{
  "arch": "resnet_bottleneck",
  "model": "image classifier",
  "dataset": "microscope photos of single blood and bone marrow cells",
  "train_examples": 194171,
  "image_size": 32,
  "crop_scale_min": 0.5,
  "horizontal_flip": false,
  "targets": ["smear"],
  "num_classes": 2,
  "norm": "batchnorm",
  "activation": "silu",
  "depths": [4, 7, 4],
  "kernel_size": 3,
  "stem": "deep",
  "avg_pool_shortcut": false,
  "widths": [256, 512, 1024],
  "label_smoothing": 0.05,
  "loss": "cross_entropy",
  "init": "kaiming_normal",
  "residual_init": "scaled_by_depth",
  "optimizer": "soap",
  "beta2": 0.99,
  "lr": 0.0044,
  "beta1": 0.95,
  "shampoo_beta": 0.99,
  "eps": 1e-08,
  "precondition_frequency": 10,
  "max_precond_dim": 512,
  "merge_dims": true,
  "one_sided": false,
  "adamw_lr_other_params": 0.0026,
  "grad_clip": 1.0,
  "steps": 19500,
  "batch_size": 128,
  "epochs": 12.9,
  "lr_schedule": "linear",
  "final_lr_fraction": 0.1,
  "warmup_steps": 970,
  "weight_decay": 0.09,
  "adamw_weight_decay_other_params": 0.01
}
Rows from block 11, named by matrix and row number. Each number is 500 + 25 x the weight over its row's rms, rounded and kept within 0 to 999. All counts start at 0. Numbers have three digits each. After the name is the row's rms in percent of the matrix's.
# convs0: reduce pointwise conv (model.blocks.11.convs.0.weight, 256x512x1x1), inputs 0-170
convs0.55 117:484493512511485464450508491526564512546491523512516503496509501503488494478511519479513461505454492473483486503498492520518485494513517516468579486506495493512474502460510503515498450486507507460477481469480513526486519508519491497469498435492512479498478521507487483505501479523501486476525463505499509525522522496511524515459533540516459531616533486509548506494489482487510524531483551480503510512456500462496504497485474438520510500520499502504520490498447495520470496525527562550464482519478515505519507600567
convs0.56 090:478524484502461553496539491508464507551489476484468494489495494468498486491495497544507497487467490499465505501530586494510463518485509531492448476496506504549511500486495538498476547490481522480585495460484519508519540501515448485520479473473506508479516502488520498469488523510505514505489538499507516526443516489500464566510526511513493491495507577509465497498507498514525464485504495509483482497473503499471523514516514502517488505483479516507482483489534503510472499515504491509486499494460509466535495516567
convs0.57 090:475496502498441447506484519508458506491481441446486477478459502475434503490485493502491615468513503506496505498481480510466476512506488500492513491542501515484502513491499524538517532523514444489491521559513524484515498476509485508530530500537508543513511503492487486477472497512469482479499485535489451512475526502507497577459499499506573514478504510524462519478500503502499483475497512492437490543479458500519520522495488474449558484477492489509506474493491486484498516507522502514502498511499537494461483505465
convs0.58 078:488478532504491510533495508477452442609468528497487486492536508496543492495494484498533494504509475501481475513479492482569443478497514518506529504513512484499504503457481477523491532490507491529515475501494476480483509553479526503485476487493503449481528515488469499507455552500497480478509511538495516485509519490511463494478460519494471494487512494492474532503515520496490528487494375553538483510558532506509476497530511472481494514511495497534495514487492507468494496481477524512486502513473499483484492475512
convs0.59 105:531411483498454476525518501499555520470515500514506487508518500508536506459503503544515551514516507498522466495508521508496551478444520491493454521490508504512491509475499519459514488501502442491513509492479491494495510535500516490466499513498520526478527520495501468487465523485525500493503502542480492479514531521540491524507466535514446493484523495501499522490507502505463516474505437515466478519507550489496523503490497546483503495520468482552499509508397518454476493500446503485519471516503506488506488507518
convs0.60 072:509514502472535496483509508492471440468507480486486467481473481496432480487501484501477531513593500505489500496510472513473453474493478495478521534498519454508501530502494495536531494492511484491423523514513488470499523482508432504561497462501493528476516501521530497517509434494526470498496540512467528520479475502489485532524495462481495484426525487505465484507502489538504448493488500491481482506510475537470503509479503502462485497484475502496494526471495504472524534466496519507496486528404518506512516483459
convs0.61 093:490503533530507598498488503541477522511528512512487507478531511501520505485495460474533443497451493490447512507463480508542506497482505573507482483486495523557510523491497530496480500533486473519549515474479507517521487497493501494500485493504490475527507602521497477506501543546510497505510533463538532522521500516493480455500472520493537446510504531478469494520501482500513525494501489505550513492476566502478535526482486514574495520497511513487500518463484501540463509480553484482484521484548510488488463581482
convs0.62 083:528550504515476510514496518491506490496492508525530514495488493520518461521498508531588535480544526513510529518489513520508549501507500519517590549500488503480493530517483501498461579502545479473496478506497503457493528474520521524538508502503501485517527462518499479465478547459532549506506518491515486496488506476533476522505514511512532539486505512495516499487501483485519542525498496499527559512456525489527488520493481439501494495479527480528504498496518466485503488510539497562473508491536494457455497502507
convs0.63 129:500442502495496464472500481485531490543506494496510496499513489521494455521520504496508469512472533479442508499509486522546471492493489483494500501520488517481503498500498535495489446528530485442524508550503515506490514523529557506506505484470494461537510558526476499475494502515462515491509478504485513514511511523500481495461489536491478515513496501496572506534473507475498523510508473478464515485535516514503438504475529567492510508505471501490471492498503475521509513510545526488508481488523501491536503508544
convs0.64 110:500487496511504542445462489551496539482522514493464502514489495505462484466492514470479510504449499495521499509512505494526501541501480452527454538469505503512511519494474531471486600493462487524454567485509500510490498531529493484459498531490502524509509523469507508468508483483476501494494520508513532501486514458493501466482490468504497507487488501499482493506525513509523507555501507512488489489536550488491505499500498511492495500481508500470454482480518497566525516459485478476558482502457486466481539528524
convs0.65 128:524457483506490448505522505487478504455494519501523500489517519489492514484509486477511559523506478487508497508456474496525499517526519496505530489489507495503509491526533490489469513493485470541488529508494491501502488452489479503537515500481485485499544513502502493542556506474515499504511471524505468494481502517515515510447543483503532547506482485498524516560500470498511493523508506510496509531431503500477559502500483522494566516493508497507504505487475489580495501472469490502490515498515500511510494481489
convs0.66 071:478469510487504387488478498501549520501484506503464493501484475494465535527450526529473459539423504485505510505494529488524519517477479500488495463497496482475503519496492499473469516503497474507444503510507516492488508483494446506523484518479502545536518512476500466456519492524460547516504532529511528467478517495562441512480535505505544488486496472525496514496504505493536522494500517489413497529525486518468502507513484469478552490492539492509507512520478503484523500542511517523533496520441483485503500481532
convs0.67 074:469437483488499486530515477476472485502538533536488495481478506551493509541487500500545503506520498493491501500520546508457494518487514533481469548501496528442499512535513520494511466511525493502563492499483524492496482490490459502479480519473530457523511460510494469434513508480497498500499556487521485508485487472522468447523461485489548537470475534501525471483521491480526570493495483489603496517496502493477535492479492494495560485523480509492449498488470492521523509534535484482487490502537493526503478498488
convs0.68 097:515432475512474557494490498500542473412492497497505487466496491516497510485480487507501509461542506506477499493503503505500472479506478476508496491575521505525531497548515467485434513510498454505498497505491529510491496520493471502549499480537501544514531471488507490514479517504515487512489470483505471486501509518528498485451509556495531461513501497502496498477488511480493493437508516485465479556424536492493475498483495519522520495512506509469480468512477507507477487516492509517525537500490503485500455512519
convs0.69 095:470519528501457519457512488496493548512494473496497498480505531486535532462493492484534477498512508509458526502502457525494476494540477509514494493472502509483510482510467500480530539492481550495533511476478508524499492576466521503537511514462497528446503504481510489463477524526456508481507483553484472472455498524493454477504458489488455507478488451500481491486484502491471462481496511477551521521517514494502481508512508585511477500501499490506487499497513496548504495532523507509478497473445498477495490551492
convs0.70 068:485467507525505487521493468480545482487520562498537528495485534500496476489481519523490498506569495485484468477490558467515500509504502513495515574515496560502489515522531501503515515485487456535485495504484543484502485499492510471469494523532485506509481514466497473496470487483468493509496465505489434500514463496465433506501425561490473474497495525507462507492497506497489558467504506495569481511490479518509529509449498552501518498477549493498454510523533504500483493520465491484469491510514488484497492472501
convs0.71 118:514484479517481523485513496490532543462487503492517485504542493528525463519480516512450501497500500493490516495496489514443491499478480496510556470471518482484497487560522522482536505523496514455445490488519489475488514493502484506481518490475491505468515501513509505503501466515529490506499535481505487534524497511505562527471503503502488535476494497523585508488527520479501502540520407506474457508471541476507500505419485507523498493502524500460516509496457491460511500513528492504482522503527486481509479578490
convs0.72 079:484524503481524531481475471486420465494488505482509500503478508495512523496509498479516477513500491509470529489488463515475503517494494495478493520552467501467492532465538500500505575494561497458509485488507491528486508467486525494463502460520493473502466466488506502526472510470533504487509503511481528504540561495488507475417471448518453508517501484466465487476500481540482469480497464496529525452527487472483483522497513494524474506507475481486463485501519460500537503476471492459471485491437487486510527427515
convs0.73 117:495565545495461530491497498478450495547484469504497517495542505500485476493508520498518491543434489514481496503525470473519521502496487489499539505498495503493489473510502509490581502494505511500483512506488464437498470521497509510485491487459494497507508546473507511467486526501510486507495463504477475492480503469432506531446530497482500510479499472470484487511495493507524500546501550488516498479567527481526485480593488499475524482496482501457485527501566501551494504484529487500491489506496506463509509517539
convs0.74 073:520487531497525546543527505478456530530560481483477507513511501471463515520527472478484502508533493503565502497471475503464509465486500497496571541504492475465474525527513515517471468501470514463494493507518457499505494540508498508501499498503490530466496508519486489489502514481479523507543484515492515501478510497504505507530463519518453498486474489500427529512472501509455490498508491507473487478502501500506514499547516579521469505510494504476535539485522498494517505512491487488502536488501505484501511519512
convs0.75 093:504554488515497503506504488512502470486497501503522496502494469523496486457527465464471538462560519468530503493458486507565444483490515478506493486476485504553522513466523491499456468452544478478486509492494478551488478522542506495523485494529492484517459466460486496504488512494525477529492492461493518498482492477531512478548449477504448502465496502534447503510507482485486496496508486477472505472475520524466504533494474496490495516502466509507539494522529529467484495518459518588516506475496504487479492491489
convs0.76 105:497533481492498493524501535495512505508498518503485512544486547495500524515490509460482400509578506537543520501493520489598442484447498498505516485453491499533499512487505487502512494512552516491501532505500478450511500495498529493512490520495487522510533587502504487492474511515458490482494463483499468492488510503522470471468530535503504519497512500489479470508494523498504524438493467520503499505490517485482500498542490469527512485497492523505504523481571498508501510505543490504486507495535495476491541481519
convs0.77 124:509527525489540488493485522508485522463474449487508517472526471517506487486514450473508548455531527473518511471477513504559471504492497515525499516479503503531472487491514487508540571496535517467479578517513553504502495514474562504485513502479509512494531490485500501510481482481566475521500458504494494472521493496560548486456526492508479508524488519490466495481500502524540487521496477520452474536512443501481483498493493479468522506468473493501505550473470505436489466509491497566485515546491495493491504514495
convs0.78 079:524478528504484500479523516486477438489493543476497523496458526591521421493507516547478490480551557515474507500508503517522497526520514492502525509530474495519498510468553495490517479498504479538473469520488526510503506506477521518465470471465486524483496501479500515494515527522475545500496529518522569501490514488481477454492467530488532516512511524486476529480511486491496579486498536500510470508505490524509507507448479478506545524496528489519510492493485500513479496502488499508483498474582487510519516523499
convs0.79 111:495470512520535492512467509490484514494523501466466500516543448513437524491500484478464516497532492487470485496526562495562490513491526498473491481516480503497496487443488493522475594514501527519498591505490524482502505469464480480501468486502493547516542487487472502504499518520486497514514467457490493506488460506486515493506500484494504508544514562486557501468500497526478532512495509502499519516531577512511496510501501488462502507468495520500458460482526469489514508480476512469551521512494491484478476474516
convs0.80 088:494504497491526527525468486483470556471505471485516498506483488495454493505502489537480577481552499501520514516490539476514503495497478460482468502556504503490505518453479494503530501499512498524443552433503493463504514504481513494427508507512501513545498481491520492531493486499442515536493480503545502536501479495503452466501539523498514472475519464500487494497514504517499489541489483482474559496486500482514500509506487560497563512491487499497478451498478521527517516468522499557516476506408500484485486460541
convs0.81 105:500492503517524477508526486513492501477512503473544501504500528493508468495515482485519506501542520510509487489500531505487500484477486486481509500491525494482494522646526544507512463499457574535525527524488477482494500489513514502434492488472488510525507482503479485503519491510525472488500481482498491491495498473483494495532507480497501497487491503500535502491533489489506482475490534565495467501512523517531505489563485441515482505544488491514510491525550493501536489498431502484465478464496506460499529502535
convs0.82 121:495534481514464511475515499474494469501528521515521500500447507499503472492517484490523485503487484495506484512508505471535505504499510462499465497530497492442497497501475498507468491499503490486477505503495481477509506479527493510495517497486497512512497537533506530538492503474484503512509541494511514508504500493554465486444538510505496489544506509497468508470502514505488500497487474533540522527531508492531505506473487503500491514490525505521518537506456506494487522485506488527524492495509509488554515539538
convs0.83 105:480600522498465485455487502519404482444506494506506508494534495488528543488503486466468528469484560455493489505525455498477474480534490509482476455520487496519489476533497493510528511506520486582494510506496517488526491541495524503554466508460510507510499519495494507439512483484503521498491529519478524506501486500468484535488519562504519556457510492483546518530500503527493514467501568503504508512556506495520476514513489561446496497455511507500565514521496494497472503496479522506505509524468513491507489452538
convs0.84 104:489532532495459525488520510503545527504503513507509481490491523532498526570496488503551507544458498509508520515490462510535518506492483487461479531534516516487520487504492494505496483508515498458489488513496493513487502493485546490507522531485500489458508563463499508516484516505478510499494501516527513473532518513465544517457478466503488522487513480492445515507519504503505497494495536473494477481524517461449521505467487489462500481490505483484495514513464494515485503486556506566499520512554496517484494536554
convs0.85 080:521530515524544531466491529507527568536492496501493497499486517492491489531485481517532487492521520501483503496445529507513529511522497502485467491566523516471479523513507489518530492497498426463518490478515480500479537483511486494468526510461504479504486492515495499537489533511480520503507464520522472476445504501549453531469428500510463508522507485485500486486486497516475513492497454531517488523508512524481493499530502449503500498517535494516485481532494491518473490530478511476486502498487525464561493518519
convs0.86 080:507500511465486540543486515502495501485489482497485464490508498498481484549477486483495498509480520485508533497493493502457509507489473516515506468497507504443487449434514477511436495484487523501478481453500495504512497526510490488459502497504497501509517452466497479453519514492487474479496489455486504484549516488469463442475511504527457504428505475478537494504504496525542448504500496560464470517482498487424485481492493463513508488466521485513486513532486476450515483530523507471484523494493519479538521551471
convs0.87 130:514494470496528566511481507536481473526501496472536469468481502487487491487517498439459522485530488520521519517500538540422503500524504499473524484486528494499494516531450536480459444495521459497508516496501485499492519514495455490489528485481510504535503497484481491529508472486484469490492480549492525490486496502498564479482504491521475514567492485481549493525484509480528499527511524491468489464500490505433487508486515483453555511522451498479501464521482488583504526510509519462475498544488500482475488494497
convs0.88 088:495445509502469536501527498512487553546478510520517517488554489506525536501501512545495500495504468512464486496499526509479454477496500500509443470523484510571501478479513513483509527496510516485629473492495495501483492492507548500418494507495512491547530476502492500497477510547480538523519506457514535528479511507464511566516412504493531519535510459501473459509505483495534525472505524509531521519509505497473484478520504458483550497495475498501483524508454506479464512458551508467461493507502500520489494507534
convs0.89 092:503495510495500511511502498531446515497508528467491492479495509473510511504506472454497529534473494494444508509509492493536533471514514451513509504493478500510452499509474504531454485488439535494495512510493484514497535523498468510559519522510509505498530487499498494517495537500461494498505477517538467484455492517543518484582552541502528473508523465492451516456472498506472521485500450472540470460555507495491480476508499529458465513500513514484525479482513496474491499517485478470433501494452496489505468525518
convs0.90 093:500530484520490462466502512449461429480507513492507490480474506486510473507485510495515485505504461484482508489457488504466478490467509475497495544476465493506517534585521454494493501505458517422489506507483487546487490495509501497491465482512514480556509506505491490455514527512484494495499473489492494515501510601486484509520524570504500504479491485489503490498518488494460484483499528488525486507440474471508484515491503443512494495490526505494512480509424514475494480460494488491503538501499488489491503474533
convs0.91 116:489508511489507499504516499500488445500472498512494496505520507501542513533537491524587457494475541488465506480501507487501491514492492492521499539445495508482485503526496504486476509492451481520508550480515502485503491514496493499423511550500473496501515522500505498509492487501504516479495472440509484525504483502478477506557538509488475507511491516479549459501498485497474494571492506505495561488516482483470498492484495482502481508542499516502489509483578502525535506493491511530495502507522502541498517477456
convs0.92 099:506516494489563489457506488487502458478489499503493520493494472494480458500492509513466483522532511506514510491453508535472442485500484515459466518486468483497508498562519477486504524522462503525541497468478493477496504525512524497529495469494487531489517493501501493543501474511504459513485496463525502502493517497525457429471476547512456517530486506525504511503523492518488504487486504509522514499499454474491466512523508518496485480494517489525490489528453499502506492495548495509484472497491497488487482481539
convs0.93 125:497557495477537503483500495493541530491472535512511500483514513504482485488480509469493490485474448510531494510491557502498472513530496492508504461519490502474482519529518478502475635505479513507493521485514489522502506514514494519509485482523492531547564495487501476498484542515528522481489505539496469495465515495539525510484475507515513476507490531479489490478501498501496504474508483518486436494497534504492507494540513507519446498463526500476497504495430486503487507477506512478507495491468506497500503526484
convs0.94 089:489540524497532471502478469534511498463505533514491499511511474502444524502494488513471496516507492504459502502525479510490488531540504509511474504458500447452487459488467485509544473503469464484464504503491472475520491487522544502526499466492482518501485470468494486506499511533502502527509515513467510521496526518477455476478500486515498507511497465488556470475505525509507524461487495512460510520539524488399513503463485523543523489499507492502511495486447499528500507507456529498483533509465498514509506561445
convs0.95 095:488458513497526488512502502485481517504481450462525515514500524473486482500518479379496480485525471501555494499488512494482504482498508539478489497502478507580484481499507496511479485523477510482549508518485468505485500490483495510527520502488510513518486488471492533493471505505529491495513491500493490519500518512512551497517462506516459431481504530491568502479495492497461475510502513501468490530497517492502467495473513557520504494469460509493504537486524504530490495474532485496504497456543503518482513448470
convs0.96 110:496508473518476515479525498486461479509502494508481488518460472501464495521513515511537493489550536470588503499511522494495491476477512480491527486511523508468492471470524509486436589483518499474490495499507509496491498529525531481461484491495488486501472544506502476520462467476469499508495517514502528485487516502576493520476559466517464519469483468489481516509511498495532496491489502516486490493494438490468503485483532486531481496483455512503486538516486504513487502513507487536449487481548486522493509542498
convs0.97 065:502511495491474498511500500532483526534477475493520488512451501468461513522490490466516506486471486486472489511495475478473536508517513446496461531500499533465506519473487522494497447489515504478495532505494469507500481519522498509497498501536501476445496468502510486509463474486467512492516522531523540484533483520532473455477504483497482500488475443490512487498504515500496498475501592470438453516537472523520453489483481507503478490548502509516515544506484501486502497490431509509498518495521500461518511511448
convs0.98 087:488462477503466522468484513477484546424479510495507506495502517541504504523494482504517498490413490478517486503514454525454550475489507561491525477505479520518501517526525477498499548536503488473514458516495518542506502496475523502479520475485476503481520519482468469484480521532532484507474458481490516501473503508500535524484497505508581532553494526481475472464501483483491512507491488499523461487523552492537524496510484492474563507509491487504494526504440485519501497484460493562475490532507514514499494524502
convs0.99 109:498478490505523492511547502520489497540494528505543504512485473528500562501523474465494471490583528498592516488486500496543475488509497488478459520497513504519491470514474499496504544514463450498492498492508482516500524522501554501536515490502516489488486511508492483535495489491505500491500519460476477481522497499456485501555491479523475521495499476476554497473498487489511524497510501487498518496516530507485507510520487523545479491552538504501527544516554488516499493512452507537532484514543484508494493446478
convs0.100 104:490498487504556533493500509515504550497530522503518495498496503517494500499502510470538501509507566493512511498511519486471492522503499486517463546533454513498479460529499497507470534492495533528475511507509506522512485493517433503541493560479505520482518536499499491554455454506490527511511497497525435480508510491453528528529536417528437507570477506491469547476500498500521544519493500496451439488522476495539527512502517505495504490510453515470493506510500495537509536467486489500470520523520513503520501539525
convs0.101 076:486461468503476463473494490462528541470468485508488513527533480524536486494473504466471447442425531478561496510465469478561495499477503483515496534544528518445463493439510518485475502523492491551535499507501504485496484470522490502511516494493496548485462477503498477507488486524516514515496549484498472485479494531493546476505426453494537481489508435506489507467493506509531523502504438507572510516522497530506490496465480478515513514522490485484527480496460510483537504537535493524489477481498501476516489490504
convs0.102 113:487529501498506491522465517539470546525468468499482496476452516510514502528507493468485506483511521503513522506513501522504517486534516488494500515445475480498517495482499483531528554483505494500517489465498499494496518517497585515525500486518506509516512519534512481516480467480471484511501465471484516504570522497486486508568443463490526526450487520484433482507503510511488492540502501463518507511572473476475554497562487520487493514543453484503468544526598497487459499468509465536507495502558501485511498455490
convs0.103 095:512476496495467515552485471520553578539459493505509499500513488464475483494484514489497514485500544483493500490464497495499488554493491503472455528534481495523498496479515492477529494494469572573481532505492452559493506559490493498471474503494501501507516497482534495502479514469527496496515489575504470505495557490472519500496486487509484507488520522527535493484525496503470498505507481491503484503476498539515506494549493459480534510584489503543487496510486503444510492511458557477521536495482528447466493450514
convs0.104 123:531539509538495490487494487543492454497490534498505501506518503551469466509507513523534532504462494482528520490505510462478515541548491499505529489516487509535511514450510529493487502502524528482526473530500478524473526456508494487500479484500494490491493511482530515470461540537468502496500480507521562524509508487590548463408482504505504524509537488497521526497508520498505518510498453510510482509500508524532512532483512534497495497526524490552513510523544496473484505525567522537507503490480493483531489480498
convs0.105 111:464500515513552499489479516517459462466504514503520506510492471496553516512502552501485467550479479504497468498480517462449529519497494508489583500490516491488503526541466511505487505494484507509548457504505519490494485516465502481485491495508500454503498496500499509523507505485520494489474534541514489459520528502586523484519552494493479515490492502497575496553503501507477504493492497540506539454501513482491460491482505462534505507541551505537486503538498512533495505508505486507522490507523501517512501470468
convs0.106 112:488448504515483467512518497519539475481471525504516491491511474510468523501507493490486502466531526515536522519475458494436490520469514527495433530532514506503484485566496514501534487517553557515500527491503504504495480517521497488506481470522516516490472495528486496514497530459512465514494494521497476511508526488483545497527479513504514490514526508502426486496506520495506528524487527473478505464483468508476473479495516544460513482532451515505554534500458494447479503501432493517565488544483517492491500467539
convs0.107 132:476449508485510447488504496497453420494602549489529480511563473485485522506512498486512472504448502516512490499488480479475486497498505458512487544516496497496513529539502479492467535528487431508464558477495507501483516524485467498457504507491478511498473491519506491494539540499497515507501493501486472520462518503450468528503514549490494474519482541501547500589501499481523481543508519490504503483496511504513530490496478491463475486492514524480468492484464513495472509481447520493530528532465495519485540541463
convs0.108 060:496470491523486588540473515494423576480479522501483513512463462478501500499486507506493473505498487503548492523477430491518506515466502430510473485490521490491493487511465445518501445500516527519476476555481466492489496515531459484508466485532498487500459513529517503453489521483497491507497461499528456489505511455518519471497479488509511503446516468507485494498497511504498502511492525510547481494532518485509483501421492501555538496504551506498503487513420496453485505479479491533522494511499489483482498499523
convs0.109 093:536554529487488437514509465494452502512515474466507498492477498501524523479480491592451518510526501511524527504468486471558502510499477555508494557482509495488507476457505501502490562457538501498465541493479474492495505588561497488556489492522514487535521526498495506488533481486493498492509506492528514504518498485533536406481518516499500533513504480498509502526496524500481476551500534504483477513488472496496480501498464528481511480437484527515472510502525503503472499520475512480488486508501482536492475512515
convs0.110 075:462499497511518444512480476507529462509478487498494507516522505504479551494495534512502496502511509497460508509514490493535521486514478531472502515481487493488504496523521478490449565524518492444481499557523475527475533508493475501502513499485513512528508499516513504528489490473478492514507498496465544482449478523543511515505499504496460519455539437501478484511502483484501467521494483514425528498461500506462477510468512458466496498535528500517493512499453511542497509521505507501529485508489502519510495424512
convs0.111 112:510474497507492469509516504535504582494499519507497484513462492493439481474513504509563513498537475492485516501502535501503488511534484465481472521500498496476488485496494497504515451506503524520549508544490503508480533536520524508411491454492476506471494478491506487522487487503523479509527474534475478476448509521547450469485546561484494513500512532507521474530504483510481491512498501489497478487482476500524491488488486488481492504493517478524514491495451486464518507494456512557524483486405523497492498588505
convs0.112 084:497610522484479535557518496499527498480514496512486501480461503471480521507468503488469459488456551500513518511497504501483526493487488494486522486520518496488478480448474472504528525490491533492431492491501499484484518539485521494454508492495497464480503502523482524472454489491488521496506471519521506503525501485506514528503484495502501516463486502500510518545489506502502468488500519535486514498468546481462503500555498544514458507516475499500505498493501495439497503531510514527461507519511490482491502525514
convs0.113 072:491521468493447465485498517513461512535471544496515504505533498582481506485489515512515514468475490473473499504518505531482473475485476509519525455469518516475493514485539502531537537521485483461498482563470508505503500543518462510496504466470496517501504524567493528487489483500488479503484552550477493474466481506505514533573486438525544498431528515521531482509518527500541592520499459485541507490440495495512469518491514460500524497480547519520509525493481528511527481478488516472491488528482507501496496497516
convs0.114 095:512485506483541458618482514461481517465491520517495498488514507504491496518508504536485506473520489528540498498504542497458460488487484537504518503452535485504499527456488483493480497523536482457556465492497468494501479541516504493530496537496501474529491454473489512536479475489454487505493489493481493460517470492458523489466518493488539500532522484496467499509523511489510498514504472484506568516505482516447477505465516522509513490465526514511515472480476561496523486501542516516490492508450511495509482502527
convs0.115 078:492456494489508516490503504500501491505522519479496487508484482495451488497499474489496508508479493463497502508511495498426443477523505489500451502538513504555503479474509486533480483495504529512488490552494485480505511507491501488500511488485504526500529533511500499498492515521526491514519573477507500473524493494468515507496488511494524554526468542509515475491501499538536529506504550495515464480494539484499511500504500502499576501551529501546504476511473505487546497504450490489516483487528521578478501487527
convs0.116 109:500497500506515465530514517470489450457475516500498497462496515478506494505502479509530467508544532502485498525516526485431481507509511471513451503458501503495511533484507497488491511517488479467483464482513507489502516483513484497534499540473502491447493510514528489537498458490542509485509504496513473496483465478402454546531391517504542529453500481527467483490508501499505464511502487503491498470516487498479512500453492508488520505517511506513495493470505490457495491494480490496478504482465529477467502470481
convs0.117 114:504543500522470482473481500535470524504500490515480487486463504487496495486489492504435494503514481513496504494498524492506464512554481478521467521472497498513518473482524508484447470503507501530513501476500491500502493544531513505491491519503483529494484475453500493512487469507494520501494502478524507508487520485538546504511493545507495500535487496483564489497508482502510497495496460448475537513590510476520528514496495497509514499522513496476554479497579485481464500461499508478518491505524490527481497584499
convs0.118 089:515427521480490492475500501471486453527503462481473483501474498454446510508473499470492498486494506519521503482476555481395439486534500468509506497547496496473517520502507536503468385497501561475479444468518505507504489444497521501530514501497496531451462495516491490469497488515501486516501497512501517493446519497568533509488477524489502473477487526509458559524481510473493502480504484477442485497491479526487512498493495490517531502529446494482526491526435505480501500510482491520497516494528483470495471506469
convs0.119 086:491495497460475485564483517518529505506473467491464499461506506475548502481522498511507550526521473500552487511524510498516496521506485508531485549497530498554488442585454473561515524511518554539516503536512474525507502462501473474511476494497497478501498547472486495533452556524476518496518500496493487532514506455522521478511455511482444495487509470500491483503506475518443471507490494488476528460545483517519514530553493520501503488506510481502511506483507461444472504486553500520487500473483498486505470450473
convs0.120 118:503539498502472490449508513510515528452487510492490499497525486506487495502471508483522513479483511506522490494489500494569473484506480526546485459529497521494514485428501491527483523528544563513520504466486502498513493482509447469453503517479490489485479500525519501507462485519538484507511535499512525492541530495438501501519448535508507506487513489541555520484482477498517511504504532509521469514505509492478508488547493553506512506499480496502501494480527508567471503490541495476485502480497505521505480475539
convs0.121 114:504450520475423525484518470517511453530528512494505491466546506507492522480511493469533472495485433495491472490507495512491470499498488458490471437481477488507519467516514505482537471503521505509497501497507516490520514483519456507539457496534503479492528492510511495550474453517482508510486483543491513472464535529572510492463531524517477526511488529497525471506490507490500500474504479506551456488501516529531504513464492527502473524534555520531506501477498471514492506488469503514550521504493488501477503550466
convs0.122 109:483574539472473451510514500544524477497510489489495507509472474475510449492500489497572520510471502479538495508488452490508523520512481509460459516479519523481509526471512489517477517513494507489521463445512475495492531465506543518447519519436502521545481489498503507488503507498489512504512515511531483500520514476470527494443524482510500509472513488505502484492488502519494509478502484500502506530530513526517482519401515422528483507495516504500461502473504497520500503503498526468514505500488513465473518603507
convs0.123 105:485519513509487453440463502501460549482467506481540481500477502489469523519492488469510490510483489502517487513550548482492515501500521521473545493515509494532476486538509496526533511508488518521493502522509497488507507471518429505542495498504490504484482473511505508535479473495552511489513519532523492509482484521502511497463462517502511505551495484518491501499494508511485499487496468492424551487474466481474491507446507521453479496452483494504471468500451505522505477497519487522464519496472513473489507521522
convs0.124 109:500549522498497561412483515473536505516527521509498511484569526470518493463497509447461512513493536470555498505489521519552538507489488513512496493524505496452519419460463478520545472518503501504500498469483488506495490485502531495459501497495478508467505533509492536512539479491506460481486501516512495488524496496532493534533540492497480508483510514486474495563502495504530503539502522483521528499501539475515510509508482465536493507491534485478535516506434485546507518525527509585513494517488519481478510512456
convs0.125 122:503557497503526476482498511484405474542491503496458490485552476499469536524506468525500436480453523481460499476465496488497477503506511475498490492478478489506518480408463479530506485501459404483461482501524486476514500537480528508464504509470483475475516509468493506525493462518504519521492502505497511488515508503440465483499489497503501491555504517524545495510491488469509495464504469510497546495520507497470519508495492535482488497533506509523493500541528503592486510465536515536493500498512509501486502466544
convs0.126 086:473461502511520489550487512532470557506525551488495531477501469496532475491501498501515492488482564484500503503538528470470517528485476480534458497477488500495497482566501492455455516505528569473490498497504523503482517502495499504466530515514511511512517530478489508510506501507500516492474492509516468491492508546450494485481499471511473487448491539491463516494542490519488494523491520516496502488476496528491459495519497563491506501514505490498485514517577502496498503488473500509471469493494504466538456472501
convs0.127 110:490565485482552462479487484536552553486438510481503486536485504527531499524505515524459483512489459499540501468464482502555502516480481497490417491506508494536498498456505502460447466526520459512509484492487475523507496535511495514435498498495499518469510542495504520504490493498513536496473517499482511500482499511574501510446501428509494505431501486501541493490509484488465509482498504509464475505522495490532505503474522580498467495499485514508516515510528499478520480493509521524495491508575487558491507473501
convs0.128 112:510532504513469521522486507516470502512474515482459502504530516522519570486536468500574487472458500499524506487514495502481430482526503557512451489436519487518493501487488506481454470505464481520487505522509514463511517504484479490470493490466478500464507507475507486510481532511487488496500509446516460496472537495430506513533534543507489523523506502506498492475484511550461466472499473493436489452524539515523515516432493532460461500477445504520539473507464506483513521474502485490491505517511503517513508492474
convs0.129 108:482512495532491492476494511523453556569472509477500497505523474526498518539477489486434473518459521498504494480506485494482513492470506489498501522489516499498509490438505529482447489507534495506484472490505504490507502509487553492522503558486517476507470533459522481481520495489464475518498531466491529474524456489487491478471472480493548513437504494491514488473493501465509451539513515487469500467569493481506470470526494531516494482458463514417504496509516488527487486497536507483548493524521488510533547541505
convs0.130 088:508469526472517521538534487514486505505500478500525500520458474500498500500524490512527446487598499484476534518502489483427487502501493482503462492527498473520507532513525521504490472480452515501477486515490508518513485473506560489498528550526505515556523498485492513513459517520518503488490489486506535494467447499505466489537469497480463526511478474529482496490505504512464490502506491497453470495497509500549530497482506513461477508496481503505527531488457510517510508532501485504516523519519489477554499491547
convs0.131 115:492482510516494520520475508512543542467542554499520500488485464493475578476473495548467506494489461487521486518556446525514550535478517484504411561530508532495494477474474508483519527489502499539508538545485495509491530506505489509491490523536495510469466537490527499475514517522536500497523547506509520513510494498489515459559500475485474508551501494479498514522527484518516512514495478512532462523540508510494501508526497511507502485502468494487502497473463485524489502472393505474532507515466505514502501561461
convs0.132 091:484490505513501482532475497484498524511478451470498493485496506516494491512530521468510435510527468480517526500490522509423474464503511539493485496476495500513509444576495503492534481490520479485432458449500510482504499486478504502504510522505490501516527501474510504537504495518493484528512476486487468502509502497514489526518527480498441511465499521499522493516507503513535487484503463481485502470512490468495471504503498484495468520482450498473541547491559504464504487483526483512459507490494492513465507503468